config = dict(
    arch='transformer',
    qk_norm=False,
    steps=21500,
)
Rows from block 7, named by matrix and row number. Rows with one number belong to one neuron. Each number is 50 + 15 x the weight over its row's rms, rounded and kept within 0 to 99. All counts start at 0. After the name is the row's rms in percent of the matrix's.
# gate: MLP gate (model.blocks.7.mlp.gate.weight, 384x128), inputs 64-127
# fc1: MLP up (model.blocks.7.mlp.fc1.weight, 384x128), inputs 64-127
# fc2: MLP down (model.blocks.7.mlp.fc2.weight, 128x384, transposed), outputs 64-127
gate.230 154:29 33 39 42 35 55 35 33 48 44 48 35 31 56 44 44 40 65 59 45 41 60 46 65 60 37 59 36 58 40 37 52 33 78 61 46 51 49 53 49 59 59 60 44 41 72 48 51 39 34 50 43 61 70 66 80 46 76 46 48 18 37 49 58
gate.231 099:51 36 54 53 88 57 37 59 59 44 22 41 65 33 62 41 64 36 79 64 79 38 32 52 52 31 36 64 56 30 52 53 44 44 32 35 72 26 37 65 25 20 61 61 36 52 30 58 27 58 48 34 41 52 48 70 29 55 77 69 46 57 44 65
gate.232 092:35 45 55 36 56 40 66 34 62 58 47 61 22 60 43 53 53 56 19 56 71 64 30 49 60 31 83 40 65 70 55 68 47 31 52 57 85 67 57 47 77 50 52 45 56 45 54 52 59 45 47 29 50 40 35 46 43 32 34 85 58 79 46 42
gate.233 066:92 36 40 48 37 42 60 50 69 21 62 33 65 28 80 50 42 64 63 54 34 63 63 68 26 18 22 59 62 53 58 48 43 44 62 52 46 63 34 37 77 50 49 46 29 71 55 54 50 48 53 59 69 39 53 82 41 44 54 35 23 53 48 53
gate.234 102:41 44 37 45 64 55 17 11 57 40 54 44 38 68 49 60 28 56 66 52 52 55 48 56 54 09 70 44 44 59 46 58 58 74 43 53 76 83 68 50 32 49 33 42 54 77 75 34 30 43 49 59 58 88 69 69 30 47 55 52 37 43 60 68
gate.235 057:66 40 26 21 34 56 35 63 42 68 58 88 60 52 58 46 60 67 41 58 42 61 48 54 63 23 54 53 68 55 48 87 42 49 49 70 54 51 60 35 49 37 51 48 53 48 29 67 50 35 30 38 41 22 49 80 42 50 62 40 53 56 44 62
gate.236 099:27 39 45 58 63 48 41 35 45 37 35 81 61 37 23 61 36 59 62 58 27 51 49 51 58 27 42 34 60 53 52 48 70 48 55 75 44 59 27 33 50 41 69 34 22 45 59 49 34 59 41 40 72 70 14 60 46 49 62 43 69 47 69 35
gate.237 109:52 32 76 48 50 51 54 45 12 62 27 45 63 56 34 57 36 57 56 49 51 38 49 34 47 58 46 61 47 76 25 46 62 48 37 49 70 57 66 79 28 76 47 56 22 76 48 28 58 42 58 43 36 28 59 84 49 56 57 47 50 58 45 52
gate.238 089:42 56 49 52 58 56 45 58 58 42 31 46 26 48 58 43 70 32 71 96 50 47 48 42 30 72 62 45 46 58 75 37 60 55 64 42 57 54 55 35 50 71 65 18 32 38 55 61 62 55 33 68 58 54 59 20 53 32 19 50 63 54 23 67
gate.239 102:47 45 38 55 55 48 42 50 30 42 30 29 43 60 32 67 10 54 72 52 54 27 47 44 66 56 70 45 14 28 85 57 55 53 60 40 31 63 28 32 65 45 46 46 46 46 34 33 49 53 39 60 69 43 46 47 33 54 61 43 53 48 61 56
gate.240 097:40 38 56 62 38 91 48 49 33 18 51 42 64 32 40 40 43 54 31 53 37 52 59 65 58 73 36 66 55 56 31 73 73 64 48 59 46 54 54 45 69 60 74 49 57 64 45 46 31 59 49 19 34 62 82 65 21 65 45 59 63 29 96 54
gate.241 124:52 83 53 45 55 49 65 30 48 53 18 50 24 41 61 50 30 78 65 60 29 46 54 67 64 30 66 72 31 52 50 47 72 47 29 52 41 80 62 52 53 50 66 73 63 67 51 33 47 44 65 33 46 58 55 97 06 48 06 36 40 31 35 74
gate.242 124:29 43 27 72 51 72 47 68 43 61 65 55 39 39 58 58 34 31 47 52 31 38 65 60 83 55 24 55 68 51 42 49 47 23 72 55 62 43 31 65 36 61 10 56 64 23 53 50 48 44 54 55 54 66 64 58 39 68 50 50 41 44 64 47
gate.243 084:59 50 20 30 70 26 35 57 49 83 44 29 49 69 64 35 51 69 33 31 27 40 42 44 59 47 87 61 30 60 36 60 38 62 48 62 39 56 30 49 66 54 42 41 64 44 62 72 42 70 41 48 51 19 35 69 74 41 99 55 36 60 45 49
gate.244 079:35 57 56 47 57 51 33 38 23 36 49 57 63 67 18 99 60 52 65 41 40 51 45 56 38 55 70 42 66 39 52 85 58 43 27 50 47 46 55 62 28 56 50 35 51 34 27 49 49 49 38 42 85 61 54 79 60 72 63 71 31 76 56 54
gate.245 107:53 39 47 56 67 48 75 93 48 56 40 57 36 53 43 18 34 61 55 31 55 56 44 62 54 58 59 40 50 73 59 68 37 62 33 38 53 85 47 54 46 69 81 67 48 73 28 14 54 64 36 46 78 59 70 56 55 38 74 49 77 35 36 47
gate.246 103:50 39 75 30 45 91 48 49 50 65 42 41 42 26 38 66 30 45 40 41 61 63 55 49 61 30 52 68 52 51 38 51 36 57 65 62 69 42 67 53 16 28 45 46 41 36 56 09 35 75 35 85 62 56 45 51 61 41 58 75 28 50 47 42
fc1.230 117:74 56 07 53 49 46 47 52 45 73 49 45 33 69 45 40 70 68 45 55 59 38 53 48 30 46 65 58 38 55 55 63 46 43 60 81 33 67 43 43 45 49 63 29 77 38 56 25 67 50 62 42 62 32 42 46 59 18 50 70 59 46 67 58
fc1.231 103:43 51 68 54 64 75 75 38 60 45 55 67 52 58 42 68 44 62 62 33 29 68 24 49 65 68 32 33 19 55 55 29 56 74 53 10 47 91 41 45 56 69 62 45 66 41 51 72 38 54 86 97 57 52 39 75 74 62 53 35 42 29 58 54
fc1.232 086:26 49 58 49 47 51 49 31 75 39 70 64 38 43 36 39 45 54 57 56 59 31 58 88 42 25 69 88 79 56 40 59 47 51 45 50 58 75 45 62 31 59 61 51 33 42 69 39 42 35 48 51 56 65 59 09 63 53 49 17 53 67 61 64
fc1.233 068:41 27 45 52 62 51 52 79 56 73 39 72 28 40 26 46 71 63 77 31 51 68 39 44 52 74 54 85 33 40 53 62 40 69 62 15 58 44 60 25 61 62 72 31 50 72 48 59 52 44 46 52 49 51 25 62 41 55 42 60 65 56 62 25
fc1.234 108:52 52 60 41 35 72 34 28 25 27 44 56 50 64 51 59 61 75 50 69 36 61 57 56 63 41 71 60 55 43 92 46 88 47 57 46 48 58 41 53 57 60 53 66 46 53 62 54 29 41 59 50 53 59 72 40 66 87 51 41 28 59 39 17
fc1.235 061:69 52 60 23 35 62 28 34 55 51 60 19 42 82 33 34 55 76 64 39 43 42 49 34 49 50 36 64 18 64 22 49 37 76 47 66 43 44 83 28 45 76 44 76 30 59 42 54 24 61 47 69 49 42 45 42 49 15 68 61 42 55 48 42
fc1.236 095:25 60 29 46 51 64 48 48 48 44 56 43 29 38 41 85 53 48 65 37 40 40 63 54 37 62 52 89 74 49 92 71 52 61 56 31 28 40 43 49 60 52 60 79 44 38 33 41 11 20 66 54 50 34 58 74 67 41 44 50 43 40 51 46
fc1.237 120:46 51 64 15 54 56 46 69 53 55 47 70 55 54 29 40 68 69 45 49 34 63 48 43 37 43 54 46 38 84 51 46 46 57 48 57 26 43 62 53 41 28 32 30 61 25 89 51 14 77 40 65 22 40 40 41 62 31 52 63 51 55 54 52
fc1.238 089:66 60 53 46 53 75 59 59 61 50 58 41 59 56 33 80 51 45 61 50 39 50 45 23 38 66 60 39 35 38 42 28 27 53 44 53 47 44 74 38 80 89 70 44 78 68 31 78 66 60 44 34 67 30 68 76 59 63 36 66 60 31 68 55
fc1.239 105:44 02 71 57 57 51 46 75 46 64 68 28 50 37 42 64 43 42 45 56 45 43 55 60 28 44 44 65 54 56 41 17 39 39 65 86 62 35 54 39 53 73 69 72 54 46 38 27 64 51 29 50 42 41 41 70 47 23 76 63 71 70 47 81
fc1.240 101:57 63 45 64 46 77 67 48 61 42 50 47 52 56 47 81 42 69 75 18 64 38 37 46 62 35 57 39 45 37 45 25 30 16 50 73 60 55 61 18 74 73 64 61 59 54 56 55 60 36 33 46 31 34 33 40 41 60 59 52 61 25 72 67
fc1.241 123:53 42 34 19 41 60 54 66 45 61 63 45 59 37 64 39 68 42 22 57 42 70 51 28 38 46 36 41 38 57 60 58 55 46 57 25 63 59 44 63 28 55 37 93 52 71 24 37 44 79 63 56 63 59 49 48 53 08 32 42 23 43 71 55
fc1.242 112:36 36 50 56 72 52 54 71 47 46 43 66 62 35 33 47 31 50 63 59 23 59 56 44 43 58 68 79 56 66 71 36 57 19 39 54 62 44 21 57 22 61 40 31 64 22 74 50 67 61 79 74 37 59 48 45 65 66 38 35 73 42 77 25
fc1.243 082:30 48 62 50 82 68 48 43 59 39 32 39 37 52 82 53 24 32 05 32 43 65 43 47 17 25 64 53 61 32 44 37 68 42 43 39 46 66 41 51 64 45 31 42 43 50 29 45 64 24 46 46 38 69 58 55 76 41 68 39 53 56 58 56
fc1.244 077:57 41 77 35 75 38 42 59 60 26 41 40 36 57 47 28 56 94 66 77 53 66 46 44 58 45 74 45 85 42 83 25 61 62 57 32 60 42 43 60 63 17 51 42 47 28 43 51 48 63 32 40 58 12 55 51 56 37 53 34 48 58 47 67
fc1.245 099:37 56 68 44 43 76 51 35 35 39 65 45 59 42 41 58 63 52 49 58 79 53 59 52 42 54 36 43 39 61 27 43 57 50 73 45 51 56 72 63 52 48 53 42 69 42 48 74 29 81 57 71 07 76 27 49 27 80 43 67 65 50 48 68
fc1.246 118:67 44 56 45 42 43 52 70 56 19 71 15 67 47 41 63 60 64 61 72 40 52 44 42 49 56 69 69 43 55 53 69 80 34 30 59 50 59 42 54 60 51 38 73 67 59 48 78 46 40 70 49 56 67 16 36 71 25 35 58 55 50 48 45
fc2.230 126:80 76 32 52 50 53 53 57 32 36 55 46 43 34 55 64 61 63 61 48 49 48 24 32 26 35 62 51 77 68 51 69 40 46 43 68 34 67 59 43 42 44 54 09 35 49 59 53 75 57 39 53 50 51 57 50 53 33 42 55 36 44 21 56
fc2.231 104:40 31 61 56 78 67 45 59 63 50 53 62 40 34 31 47 56 37 50 52 44 64 39 51 50 67 50 68 40 39 51 48 47 69 64 50 54 60 58 43 61 71 70 21 41 60 44 43 28 63 59 56 54 63 88 64 50 53 49 40 44 32 63 57
fc2.232 085:67 46 47 43 59 32 50 41 55 48 72 81 33 72 39 28 59 75 46 29 62 48 37 66 78 48 76 78 30 43 69 59 50 50 64 55 81 33 49 65 45 45 26 51 57 32 19 53 48 80 41 80 82 27 48 32 73 46 28 49 44 41 59 41
fc2.233 068:51 62 50 14 35 49 57 69 59 63 81 60 52 43 56 69 62 41 52 49 47 69 61 28 29 44 38 66 45 31 49 73 42 62 66 50 72 52 73 35 57 74 59 41 57 42 60 37 71 48 39 64 51 55 41 59 50 32 60 76 51 34 58 45
fc2.234 110:72 30 44 68 50 44 56 16 18 46 67 62 44 71 52 58 71 80 30 56 56 62 42 46 45 65 53 58 49 37 76 29 41 49 56 40 45 48 56 43 61 76 60 60 42 36 37 41 45 39 68 30 70 39 61 42 45 65 46 24 14 77 52 20
fc2.235 057:61 44 26 52 35 54 28 42 53 74 35 64 32 69 53 86 50 44 64 31 45 58 38 74 68 36 43 51 40 62 60 51 77 61 39 40 42 42 57 60 38 41 44 71 68 48 37 36 41 71 38 17 60 42 27 73 56 65 53 50 44 35 70 58
fc2.236 101:64 47 58 44 62 37 19 53 75 46 47 80 29 51 59 72 38 31 75 43 41 76 28 52 39 54 52 51 56 55 57 65 51 52 57 36 27 44 41 55 51 49 53 50 63 18 44 44 14 43 57 37 66 25 48 45 54 24 57 28 40 65 61 58
fc2.237 129:59 58 49 49 20 57 40 64 74 49 30 89 41 37 58 47 67 66 53 39 49 63 34 46 34 40 34 66 38 63 57 47 53 61 53 68 24 67 61 34 21 56 35 49 58 58 35 58 43 65 35 47 34 48 34 70 90 29 55 51 45 59 54 46
fc2.238 101:55 64 49 39 60 41 50 50 63 51 80 44 46 50 24 50 77 33 48 59 50 59 55 44 47 56 46 25 35 28 31 52 40 43 35 59 56 34 57 45 49 75 57 36 72 51 53 67 62 62 48 39 77 39 76 70 51 66 20 47 57 45 50 35
fc2.239 108:38 45 61 38 29 42 57 71 38 80 65 48 55 51 57 53 38 44 43 64 44 62 52 39 43 62 57 82 48 67 71 32 55 63 54 67 57 37 38 43 42 42 61 64 54 58 62 46 46 64 16 64 12 68 35 65 36 23 47 73 62 65 67 87
fc2.240 105:43 45 47 63 56 71 52 71 78 60 64 10 50 35 63 72 32 39 77 50 22 34 31 33 45 57 45 37 49 47 51 27 68 21 46 46 55 51 58 36 88 52 39 63 67 30 44 52 29 35 23 35 46 31 46 64 43 61 47 80 45 37 42 46
fc2.241 128:71 32 30 33 61 54 50 68 57 55 43 87 53 36 54 50 60 46 05 50 30 62 66 65 52 60 49 40 48 62 34 66 53 41 61 53 55 78 50 60 58 46 37 67 68 81 47 46 40 79 75 57 66 58 46 57 54 38 58 38 38 27 70 48
fc2.242 109:44 32 64 50 32 44 49 47 48 65 44 72 29 41 41 58 73 79 72 41 29 49 10 16 45 50 35 46 47 47 52 58 61 30 59 54 49 44 56 70 17 54 46 04 49 39 39 80 44 50 32 36 55 44 36 58 59 38 36 58 51 34 62 48
fc2.243 083:44 79 95 48 72 64 55 20 46 43 41 34 43 44 42 54 44 41 14 32 42 31 68 43 42 34 69 55 45 37 40 36 69 59 43 45 54 53 34 48 81 30 81 44 67 51 20 25 56 48 62 52 58 53 43 45 53 55 52 46 27 70 57 64
fc2.244 080:26 42 52 57 53 48 49 70 73 44 79 24 25 21 63 50 28 51 49 54 38 36 59 53 32 46 71 32 60 54 49 51 31 55 76 71 64 28 58 50 51 40 46 68 54 51 54 08 48 50 43 57 62 25 54 43 71 23 28 51 40 56 58 69
fc2.245 089:43 39 53 64 40 55 49 62 43 39 45 43 27 24 69 46 62 72 82 75 41 24 49 74 53 53 58 80 55 24 53 64 50 43 34 64 44 53 41 64 57 41 46 70 54 39 35 57 24 53 37 57 28 48 61 72 43 45 58 68 54 55 56 61
fc2.246 114:66 64 81 60 63 51 69 38 69 56 49 38 42 24 23 51 42 64 62 59 20 53 56 38 26 67 84 61 45 54 49 57 72 36 72 52 44 71 31 53 54 55 45 49 43 21 51 75 41 56 59 49 30 67 28 30 51 41 50 62 66 61 69 56