config = dict(
    dataset='synthesized solo parts of chorales (CocoChorales)',
    input='log_mel',
    norm='layernorm',
    mlp_ratio=3,
    parallel_block=False,
    subsampling=2,
    optimizer='soap',
    beta2=0.95,
    precondition_frequency=16,
    grad_clip=3.0,
    steps=21500,
    epochs=140.9,
)
Rows from block 8 of a small sound classifier, named by matrix and row number. Rows with one number belong to one neuron. Each number is 50 + 12 x the weight over its row's rms, rounded and kept within 0 to 99. All counts start at 0.
Before each neuron's rows are labels from the 100 clips, of 14848, where the neuron reaches its largest size: "responds to" is what is common among them. Only what is clearly more common there than usual is listed. The data: synthesized solo parts of chorales (CocoChorales).
# gate: MLP gate (model.blocks.8.mlp.gate.weight, 384x128), inputs 0-127
# fc1: MLP up (model.blocks.8.mlp.fc1.weight, 384x128), inputs 0-127
# fc2: MLP down (model.blocks.8.mlp.fc2.weight, 128x384, transposed), outputs 0-127

responds to: viola; note D4; note E4
gate.107:50 66 42 51 57 46 66 53 57 37 59 52 49 53 63 31 79 68 58 50 41 59 36 65 41 48 74 49 55 50 55 48 38 63 42 43 58 45 54 51 67 49 78 49 46 58 38 53 24 48 54 55 61 50 43 64 54 54 44 64 31 60 53 41 40 63 60 42 79 50 59 56 47 62 62 28 39 48 24 57 49 51 72 36 65 35 58 57 82 50 66 34 58 64 38 39 43 67 43 48 47 53 55 38 77 29 46 60 64 41 55 56 28 55 70 45 54 57 49 46 66 55 37 40 44 32 59 36
fc1.107:36 48 55 55 69 66 29 46 67 33 51 53 30 40 55 42 45 77 56 48 38 61 43 78 37 44 43 56 68 57 56 32 53 59 49 63 61 64 56 50 39 49 47 50 60 65 61 54 42 51 46 51 27 44 35 63 47 57 38 64 49 51 45 33 40 52 53 67 57 46 40 29 59 61 54 56 63 39 44 58 50 38 70 29 68 29 65 37 58 43 63 56 42 54 66 40 37 63 73 53 42 55 27 68 33 44 59 34 40 51 60 70 47 35 59 39 72 72 37 43 59 45 42 46 66 40 43 44
fc2.107:58 23 61 51 61 70 57 57 63 45 48 58 50 44 48 55 54 47 52 33 44 59 38 49 32 32 29 51 60 61 60 42 46 52 36 70 59 60 59 77 37 73 49 33 40 78 59 43 46 55 45 29 43 30 60 67 61 49 29 46 63 61 31 64 43 13 39 55 36 22 51 34 58 54 52 44 58 53 40 33 57 59 42 55 60 46 39 55 44 52 55 58 43 56 58 30 49 53 68 41 57 32 47 38 57 57 51 36 23 45 47 33 55 62 46 52 59 47 40 31 63 51 41 42 52 52 67 48

responds to: viola; note D4
gate.40:55 51 35 46 28 52 42 52 53 55 61 68 71 59 54 69 50 63 41 38 64 43 54 49 52 61 65 46 34 44 46 58 45 51 59 53 58 46 54 37 41 51 41 41 72 33 45 78 39 88 49 70 60 39 37 71 39 38 39 51 66 52 78 57 47 51 34 52 51 44 65 69 32 55 40 63 31 37 49 41 56 56 55 37 45 53 46 36 61 48 61 45 51 25 49 71 54 51 47 67 41 29 60 48 50 34 47 51 58 39 61 50 59 35 30 54 39 81 45 56 63 46 51 60 45 29 56 62
fc1.40:70 60 55 51 57 23 76 60 73 47 59 48 35 26 52 56 46 39 32 59 50 76 46 38 32 44 65 46 63 54 55 42 47 48 28 54 62 56 65 68 65 37 74 43 64 36 43 36 54 53 31 41 49 46 45 33 80 63 44 48 63 42 50 50 46 43 51 49 39 66 39 44 55 46 71 40 47 44 41 56 41 44 21 56 77 48 62 61 52 47 36 60 42 63 36 40 55 42 59 22 49 49 44 42 62 46 48 59 41 55 38 53 63 26 56 41 62 57 59 42 56 49 63 48 58 68 53 56
fc2.40:42 58 35 53 52 33 57 68 51 42 62 56 44 24 58 57 30 36 43 83 50 77 51 58 31 50 76 66 71 42 46 30 58 57 37 54 62 62 58 50 55 65 61 39 58 25 50 38 54 40 55 38 59 66 65 60 67 40 46 42 45 69 44 42 45 21 64 46 55 76 43 32 55 64 58 48 50 44 42 53 34 55 46 64 58 46 59 53 54 54 59 43 69 61 50 35 71 40 50 34 54 45 45 40 45 41 55 32 49 40 36 48 40 34 41 23 58 55 57 43 50 32 59 60 53 51 48 61

responds to: viola; note D#4
gate.184:57 39 45 71 49 56 52 34 49 42 45 54 47 31 56 42 72 61 43 48 47 56 61 85 59 55 72 65 72 29 45 31 51 47 50 43 59 50 53 56 33 42 38 53 54 41 61 62 40 45 58 66 60 52 32 50 59 37 57 60 58 46 38 59 41 31 41 67 63 40 32 33 41 49 46 65 58 56 50 59 48 45 35 55 53 28 70 71 52 13 57 52 38 56 40 48 50 51 54 54 64 30 55 56 34 60 37 39 50 46 56 55 41 41 29 55 68 66 46 67 49 34 46 56 83 68 49 48
fc1.184:57 46 55 59 75 51 55 36 35 36 30 42 39 50 44 24 35 57 39 52 49 59 61 34 29 48 64 51 38 80 35 42 53 55 55 56 45 56 61 57 49 61 45 56 77 46 44 43 42 51 55 43 44 36 43 57 36 47 40 63 48 33 65 39 44 32 64 51 63 49 40 36 40 36 73 77 56 44 68 51 69 56 68 48 42 75 54 50 46 47 63 39 57 39 46 50 64 53 41 35 44 41 49 42 67 31 44 60 43 64 48 63 29 52 45 31 41 37 72 41 48 49 46 45 20 31 49 38
fc2.184:60 57 60 60 79 46 57 56 51 49 39 52 56 52 44 31 38 66 53 30 60 51 61 37 42 67 78 62 61 73 47 46 57 47 51 56 37 68 57 47 59 43 46 68 87 46 54 33 32 50 43 55 49 34 38 48 43 52 44 58 54 37 59 55 52 33 55 45 73 57 48 35 41 42 59 77 52 40 74 67 67 51 66 49 42 62 64 53 55 51 51 39 54 43 47 58 47 43 55 38 33 44 49 43 78 39 57 44 50 66 42 51 28 52 56 33 51 23 67 46 54 45 59 42 26 33 57 43

responds to: saxophone; note C#5; note F4
gate.29:59 76 36 34 47 59 49 58 24 52 39 58 51 49 69 60 68 51 30 20 41 45 40 49 44 48 41 63 66 35 46 54 49 47 45 68 61 72 49 54 90 58 52 42 54 59 40 50 70 39 46 55 33 67 55 50 49 54 44 32 64 50 69 67 39 39 43 51 40 55 46 44 37 50 63 40 63 53 48 43 37 34 49 43 51 51 48 54 57 47 39 53 35 30 47 46 40 58 64 50 70 46 44 60 48 39 30 38 59 59 52 51 48 35 44 32 57 74 42 77 69 43 44 46 75 61 42 34
fc1.29:45 27 45 62 51 62 61 37 58 61 24 62 57 59 36 67 56 37 59 51 64 31 57 72 56 36 50 48 50 46 55 50 47 51 69 47 60 65 57 31 52 68 36 56 49 28 60 51 33 49 45 46 45 64 63 70 38 62 42 61 54 54 63 34 41 73 62 45 53 19 42 35 48 59 64 65 41 47 57 53 52 37 80 51 28 67 44 46 42 43 48 31 48 55 54 58 66 45 68 39 65 35 67 44 52 46 62 29 44 64 60 43 68 49 61 46 71 51 51 49 47 44 35 73 48 54 68 50
fc2.29:45 27 41 38 38 55 63 34 60 43 28 45 55 48 37 65 46 51 48 49 51 50 55 44 43 57 61 43 42 52 43 51 61 60 57 46 42 64 63 40 57 34 51 72 59 41 59 50 39 47 34 37 45 55 31 57 44 44 60 59 57 26 50 45 29 67 58 67 67 29 30 37 45 43 63 60 49 55 54 35 38 23 63 38 29 47 54 73 56 68 66 45 55 62 57 59 61 46 50 50 72 33 47 26 70 43 48 47 55 50 56 40 57 54 47 50 65 81 37 58 37 50 39 83 42 33 66 39

responds to: saxophone; note D4; note A4
gate.335:52 86 46 29 52 64 45 72 58 39 37 62 18 70 54 45 41 24 41 40 50 41 53 31 56 51 47 28 38 65 43 51 45 42 50 53 46 44 61 53 34 28 49 53 57 49 41 40 43 63 37 53 45 46 31 50 49 56 52 44 35 49 44 56 34 38 61 67 43 58 46 46 59 46 32 32 28 63 68 54 60 57 37 73 51 70 38 45 49 55 37 60 48 38 45 54 47 63 60 42 59 54 41 76 41 49 43 41 47 48 58 55 50 52 64 49 35 45 46 51 13 51 63 71 36 41 67 55
fc1.335:30 36 62 59 42 41 41 21 58 45 37 42 38 54 43 33 43 44 68 47 41 48 22 44 65 48 76 56 42 61 43 67 54 44 51 69 53 41 61 43 34 51 41 47 61 41 52 38 47 62 38 28 50 48 41 59 49 45 38 60 46 51 68 51 43 59 49 58 69 38 38 35 62 64 49 47 56 58 62 62 59 58 57 66 50 23 50 29 56 41 73 49 47 38 68 45 62 80 62 57 71 63 45 82 38 32 31 55 39 56 35 49 40 62 51 53 39 38 34 59 59 48 47 48 36 61 45 54
fc2.335:43 33 51 64 40 47 46 50 60 50 25 50 50 37 32 43 59 57 51 35 62 34 52 64 32 41 67 36 44 44 41 76 50 56 65 43 53 86 66 55 55 54 53 56 55 58 57 31 63 39 34 42 57 52 71 58 45 55 51 55 58 57 39 65 31 52 54 58 76 52 31 54 55 40 54 66 57 46 53 65 47 36 37 34 78 44 68 50 35 35 39 46 43 41 48 55 62 39 72 33 51 55 51 47 29 33 37 53 57 59 27 62 47 46 42 52 52 57 39 45 59 53 44 23 58 80 49 61

responds to: saxophone; note C#5; note C5
gate.205:49 55 59 31 83 63 56 58 52 48 59 61 36 49 45 45 49 33 37 54 66 55 81 69 51 48 60 45 54 40 59 63 51 35 57 39 35 38 57 63 63 67 62 46 68 61 41 58 32 51 68 54 47 41 65 49 52 65 62 57 45 39 41 44 46 67 23 38 47 52 49 36 52 41 41 38 36 52 66 60 62 32 61 56 29 71 45 45 52 34 52 58 66 56 39 48 64 48 37 41 54 77 47 35 44 47 64 78 50 36 69 34 33 50 51 58 45 43 63 60 58 39 42 36 39 32 58 56
fc1.205:32 63 53 65 47 61 61 48 39 64 56 33 28 42 39 48 62 33 48 52 43 42 61 66 59 38 54 54 47 58 53 41 50 51 43 63 45 52 37 49 56 42 66 44 65 66 56 47 65 41 43 52 40 69 53 54 48 56 55 66 79 56 30 45 58 60 62 38 50 34 39 56 39 65 55 30 60 44 34 45 44 43 76 24 55 56 55 68 58 45 31 23 54 46 38 56 61 64 36 33 60 57 63 44 55 39 47 53 82 67 43 60 48 47 25 52 45 51 32 54 43 49 74 50 67 38 27 66
fc2.205:34 49 59 60 43 62 62 48 44 67 46 31 41 47 35 55 42 37 41 55 48 56 66 68 39 50 44 54 52 47 64 30 33 47 51 33 59 43 39 59 30 35 70 43 52 48 69 58 55 53 54 59 35 51 48 31 42 51 45 79 61 55 41 62 68 59 64 28 40 30 40 75 47 52 69 50 59 42 35 55 44 27 63 36 50 38 54 46 47 59 41 20 66 38 32 58 68 64 47 23 44 54 36 49 75 57 34 55 69 52 54 66 50 70 37 53 38 44 45 42 53 64 58 53 56 45 37 51

responds to: saxophone; note B4
gate.372:29 69 42 49 51 30 43 46 61 41 53 55 73 41 34 49 56 44 47 62 34 37 53 45 49 25 50 51 67 69 63 75 37 42 60 45 46 71 42 43 44 55 57 29 57 52 38 69 67 38 46 58 49 47 43 41 35 41 52 39 67 39 37 61 64 61 40 59 56 56 39 49 79 62 43 50 36 58 69 49 71 40 54 53 48 44 60 69 68 56 48 35 45 39 38 47 58 51 60 39 65 63 30 50 62 70 65 52 48 53 43 56 43 34 38 55 52 33 57 22 39 39 28 28 51 43 39 68
fc1.372:59 61 57 52 53 64 28 59 48 48 35 47 51 56 50 54 60 46 81 56 48 58 43 44 65 51 79 62 54 64 45 55 47 57 51 50 68 59 43 36 37 64 49 46 64 44 37 56 67 51 35 46 48 55 41 61 48 47 53 41 69 45 75 45 57 55 49 61 43 43 36 34 74 55 66 43 40 42 64 35 53 65 60 64 58 61 45 51 55 62 55 43 50 37 33 29 45 64 56 66 67 47 57 39 69 63 55 39 39 51 31 48 13 31 41 54 48 59 54 48 57 39 14 29 28 50 36 42
fc2.372:58 43 34 60 72 46 29 40 30 40 29 66 51 44 48 49 70 69 45 70 55 60 50 48 60 46 58 41 17 65 61 61 47 63 50 36 59 52 62 43 38 46 43 35 57 69 44 54 64 77 27 54 35 35 58 45 46 33 62 56 59 44 56 65 44 57 50 49 33 32 51 26 51 39 63 56 57 50 52 38 58 66 55 46 56 59 46 65 40 60 48 51 37 34 43 41 60 37 55 71 54 64 43 56 58 51 48 78 48 57 40 49 64 69 38 65 35 51 52 40 45 30 33 28 39 37 45 48

responds to: saxophone; note F4; note D#4
gate.69:33 77 18 51 39 54 52 77 38 69 34 57 33 64 36 47 41 41 51 65 42 43 70 42 10 40 37 58 42 55 31 44 61 41 33 38 49 58 47 58 45 68 73 67 45 76 46 55 26 49 49 54 51 53 48 52 61 55 43 46 58 34 38 47 49 61 43 39 41 56 59 57 57 36 29 62 48 44 39 62 45 40 44 47 43 58 53 48 45 59 33 60 56 63 75 65 37 43 42 61 48 45 44 44 55 42 54 50 41 44 46 67 46 44 68 32 56 46 42 71 49 44 61 50 57 40 47 28
fc1.69:52 68 55 48 23 66 53 75 57 55 59 63 45 43 49 40 57 43 64 69 58 58 58 24 41 54 32 29 54 36 41 56 34 56 53 52 44 50 41 68 48 43 48 50 67 73 33 41 52 57 62 45 71 57 44 56 71 45 58 37 29 53 41 55 54 35 58 41 48 51 46 37 54 57 60 46 44 58 30 51 42 59 32 52 86 63 67 17 45 53 30 49 52 31 47 46 56 47 73 40 84 55 67 50 45 58 39 51 65 51 53 45 44 45 42 60 53 38 43 45 65 65 54 49 57 64 56 45
fc2.69:40 40 56 55 31 54 51 50 47 12 56 44 43 36 33 40 56 40 53 71 51 65 43 54 55 62 57 42 74 43 51 46 53 52 32 49 49 40 70 40 47 58 62 35 57 48 66 44 56 20 67 43 65 57 33 32 53 56 33 54 38 61 54 29 63 53 47 48 29 59 27 60 57 61 37 30 66 26 69 45 51 63 46 56 51 53 54 28 58 54 44 40 32 38 46 45 42 48 49 74 50 60 51 70 45 50 59 42 63 52 65 42 45 68 59 46 46 63 54 55 44 41 45 61 44 80 55 71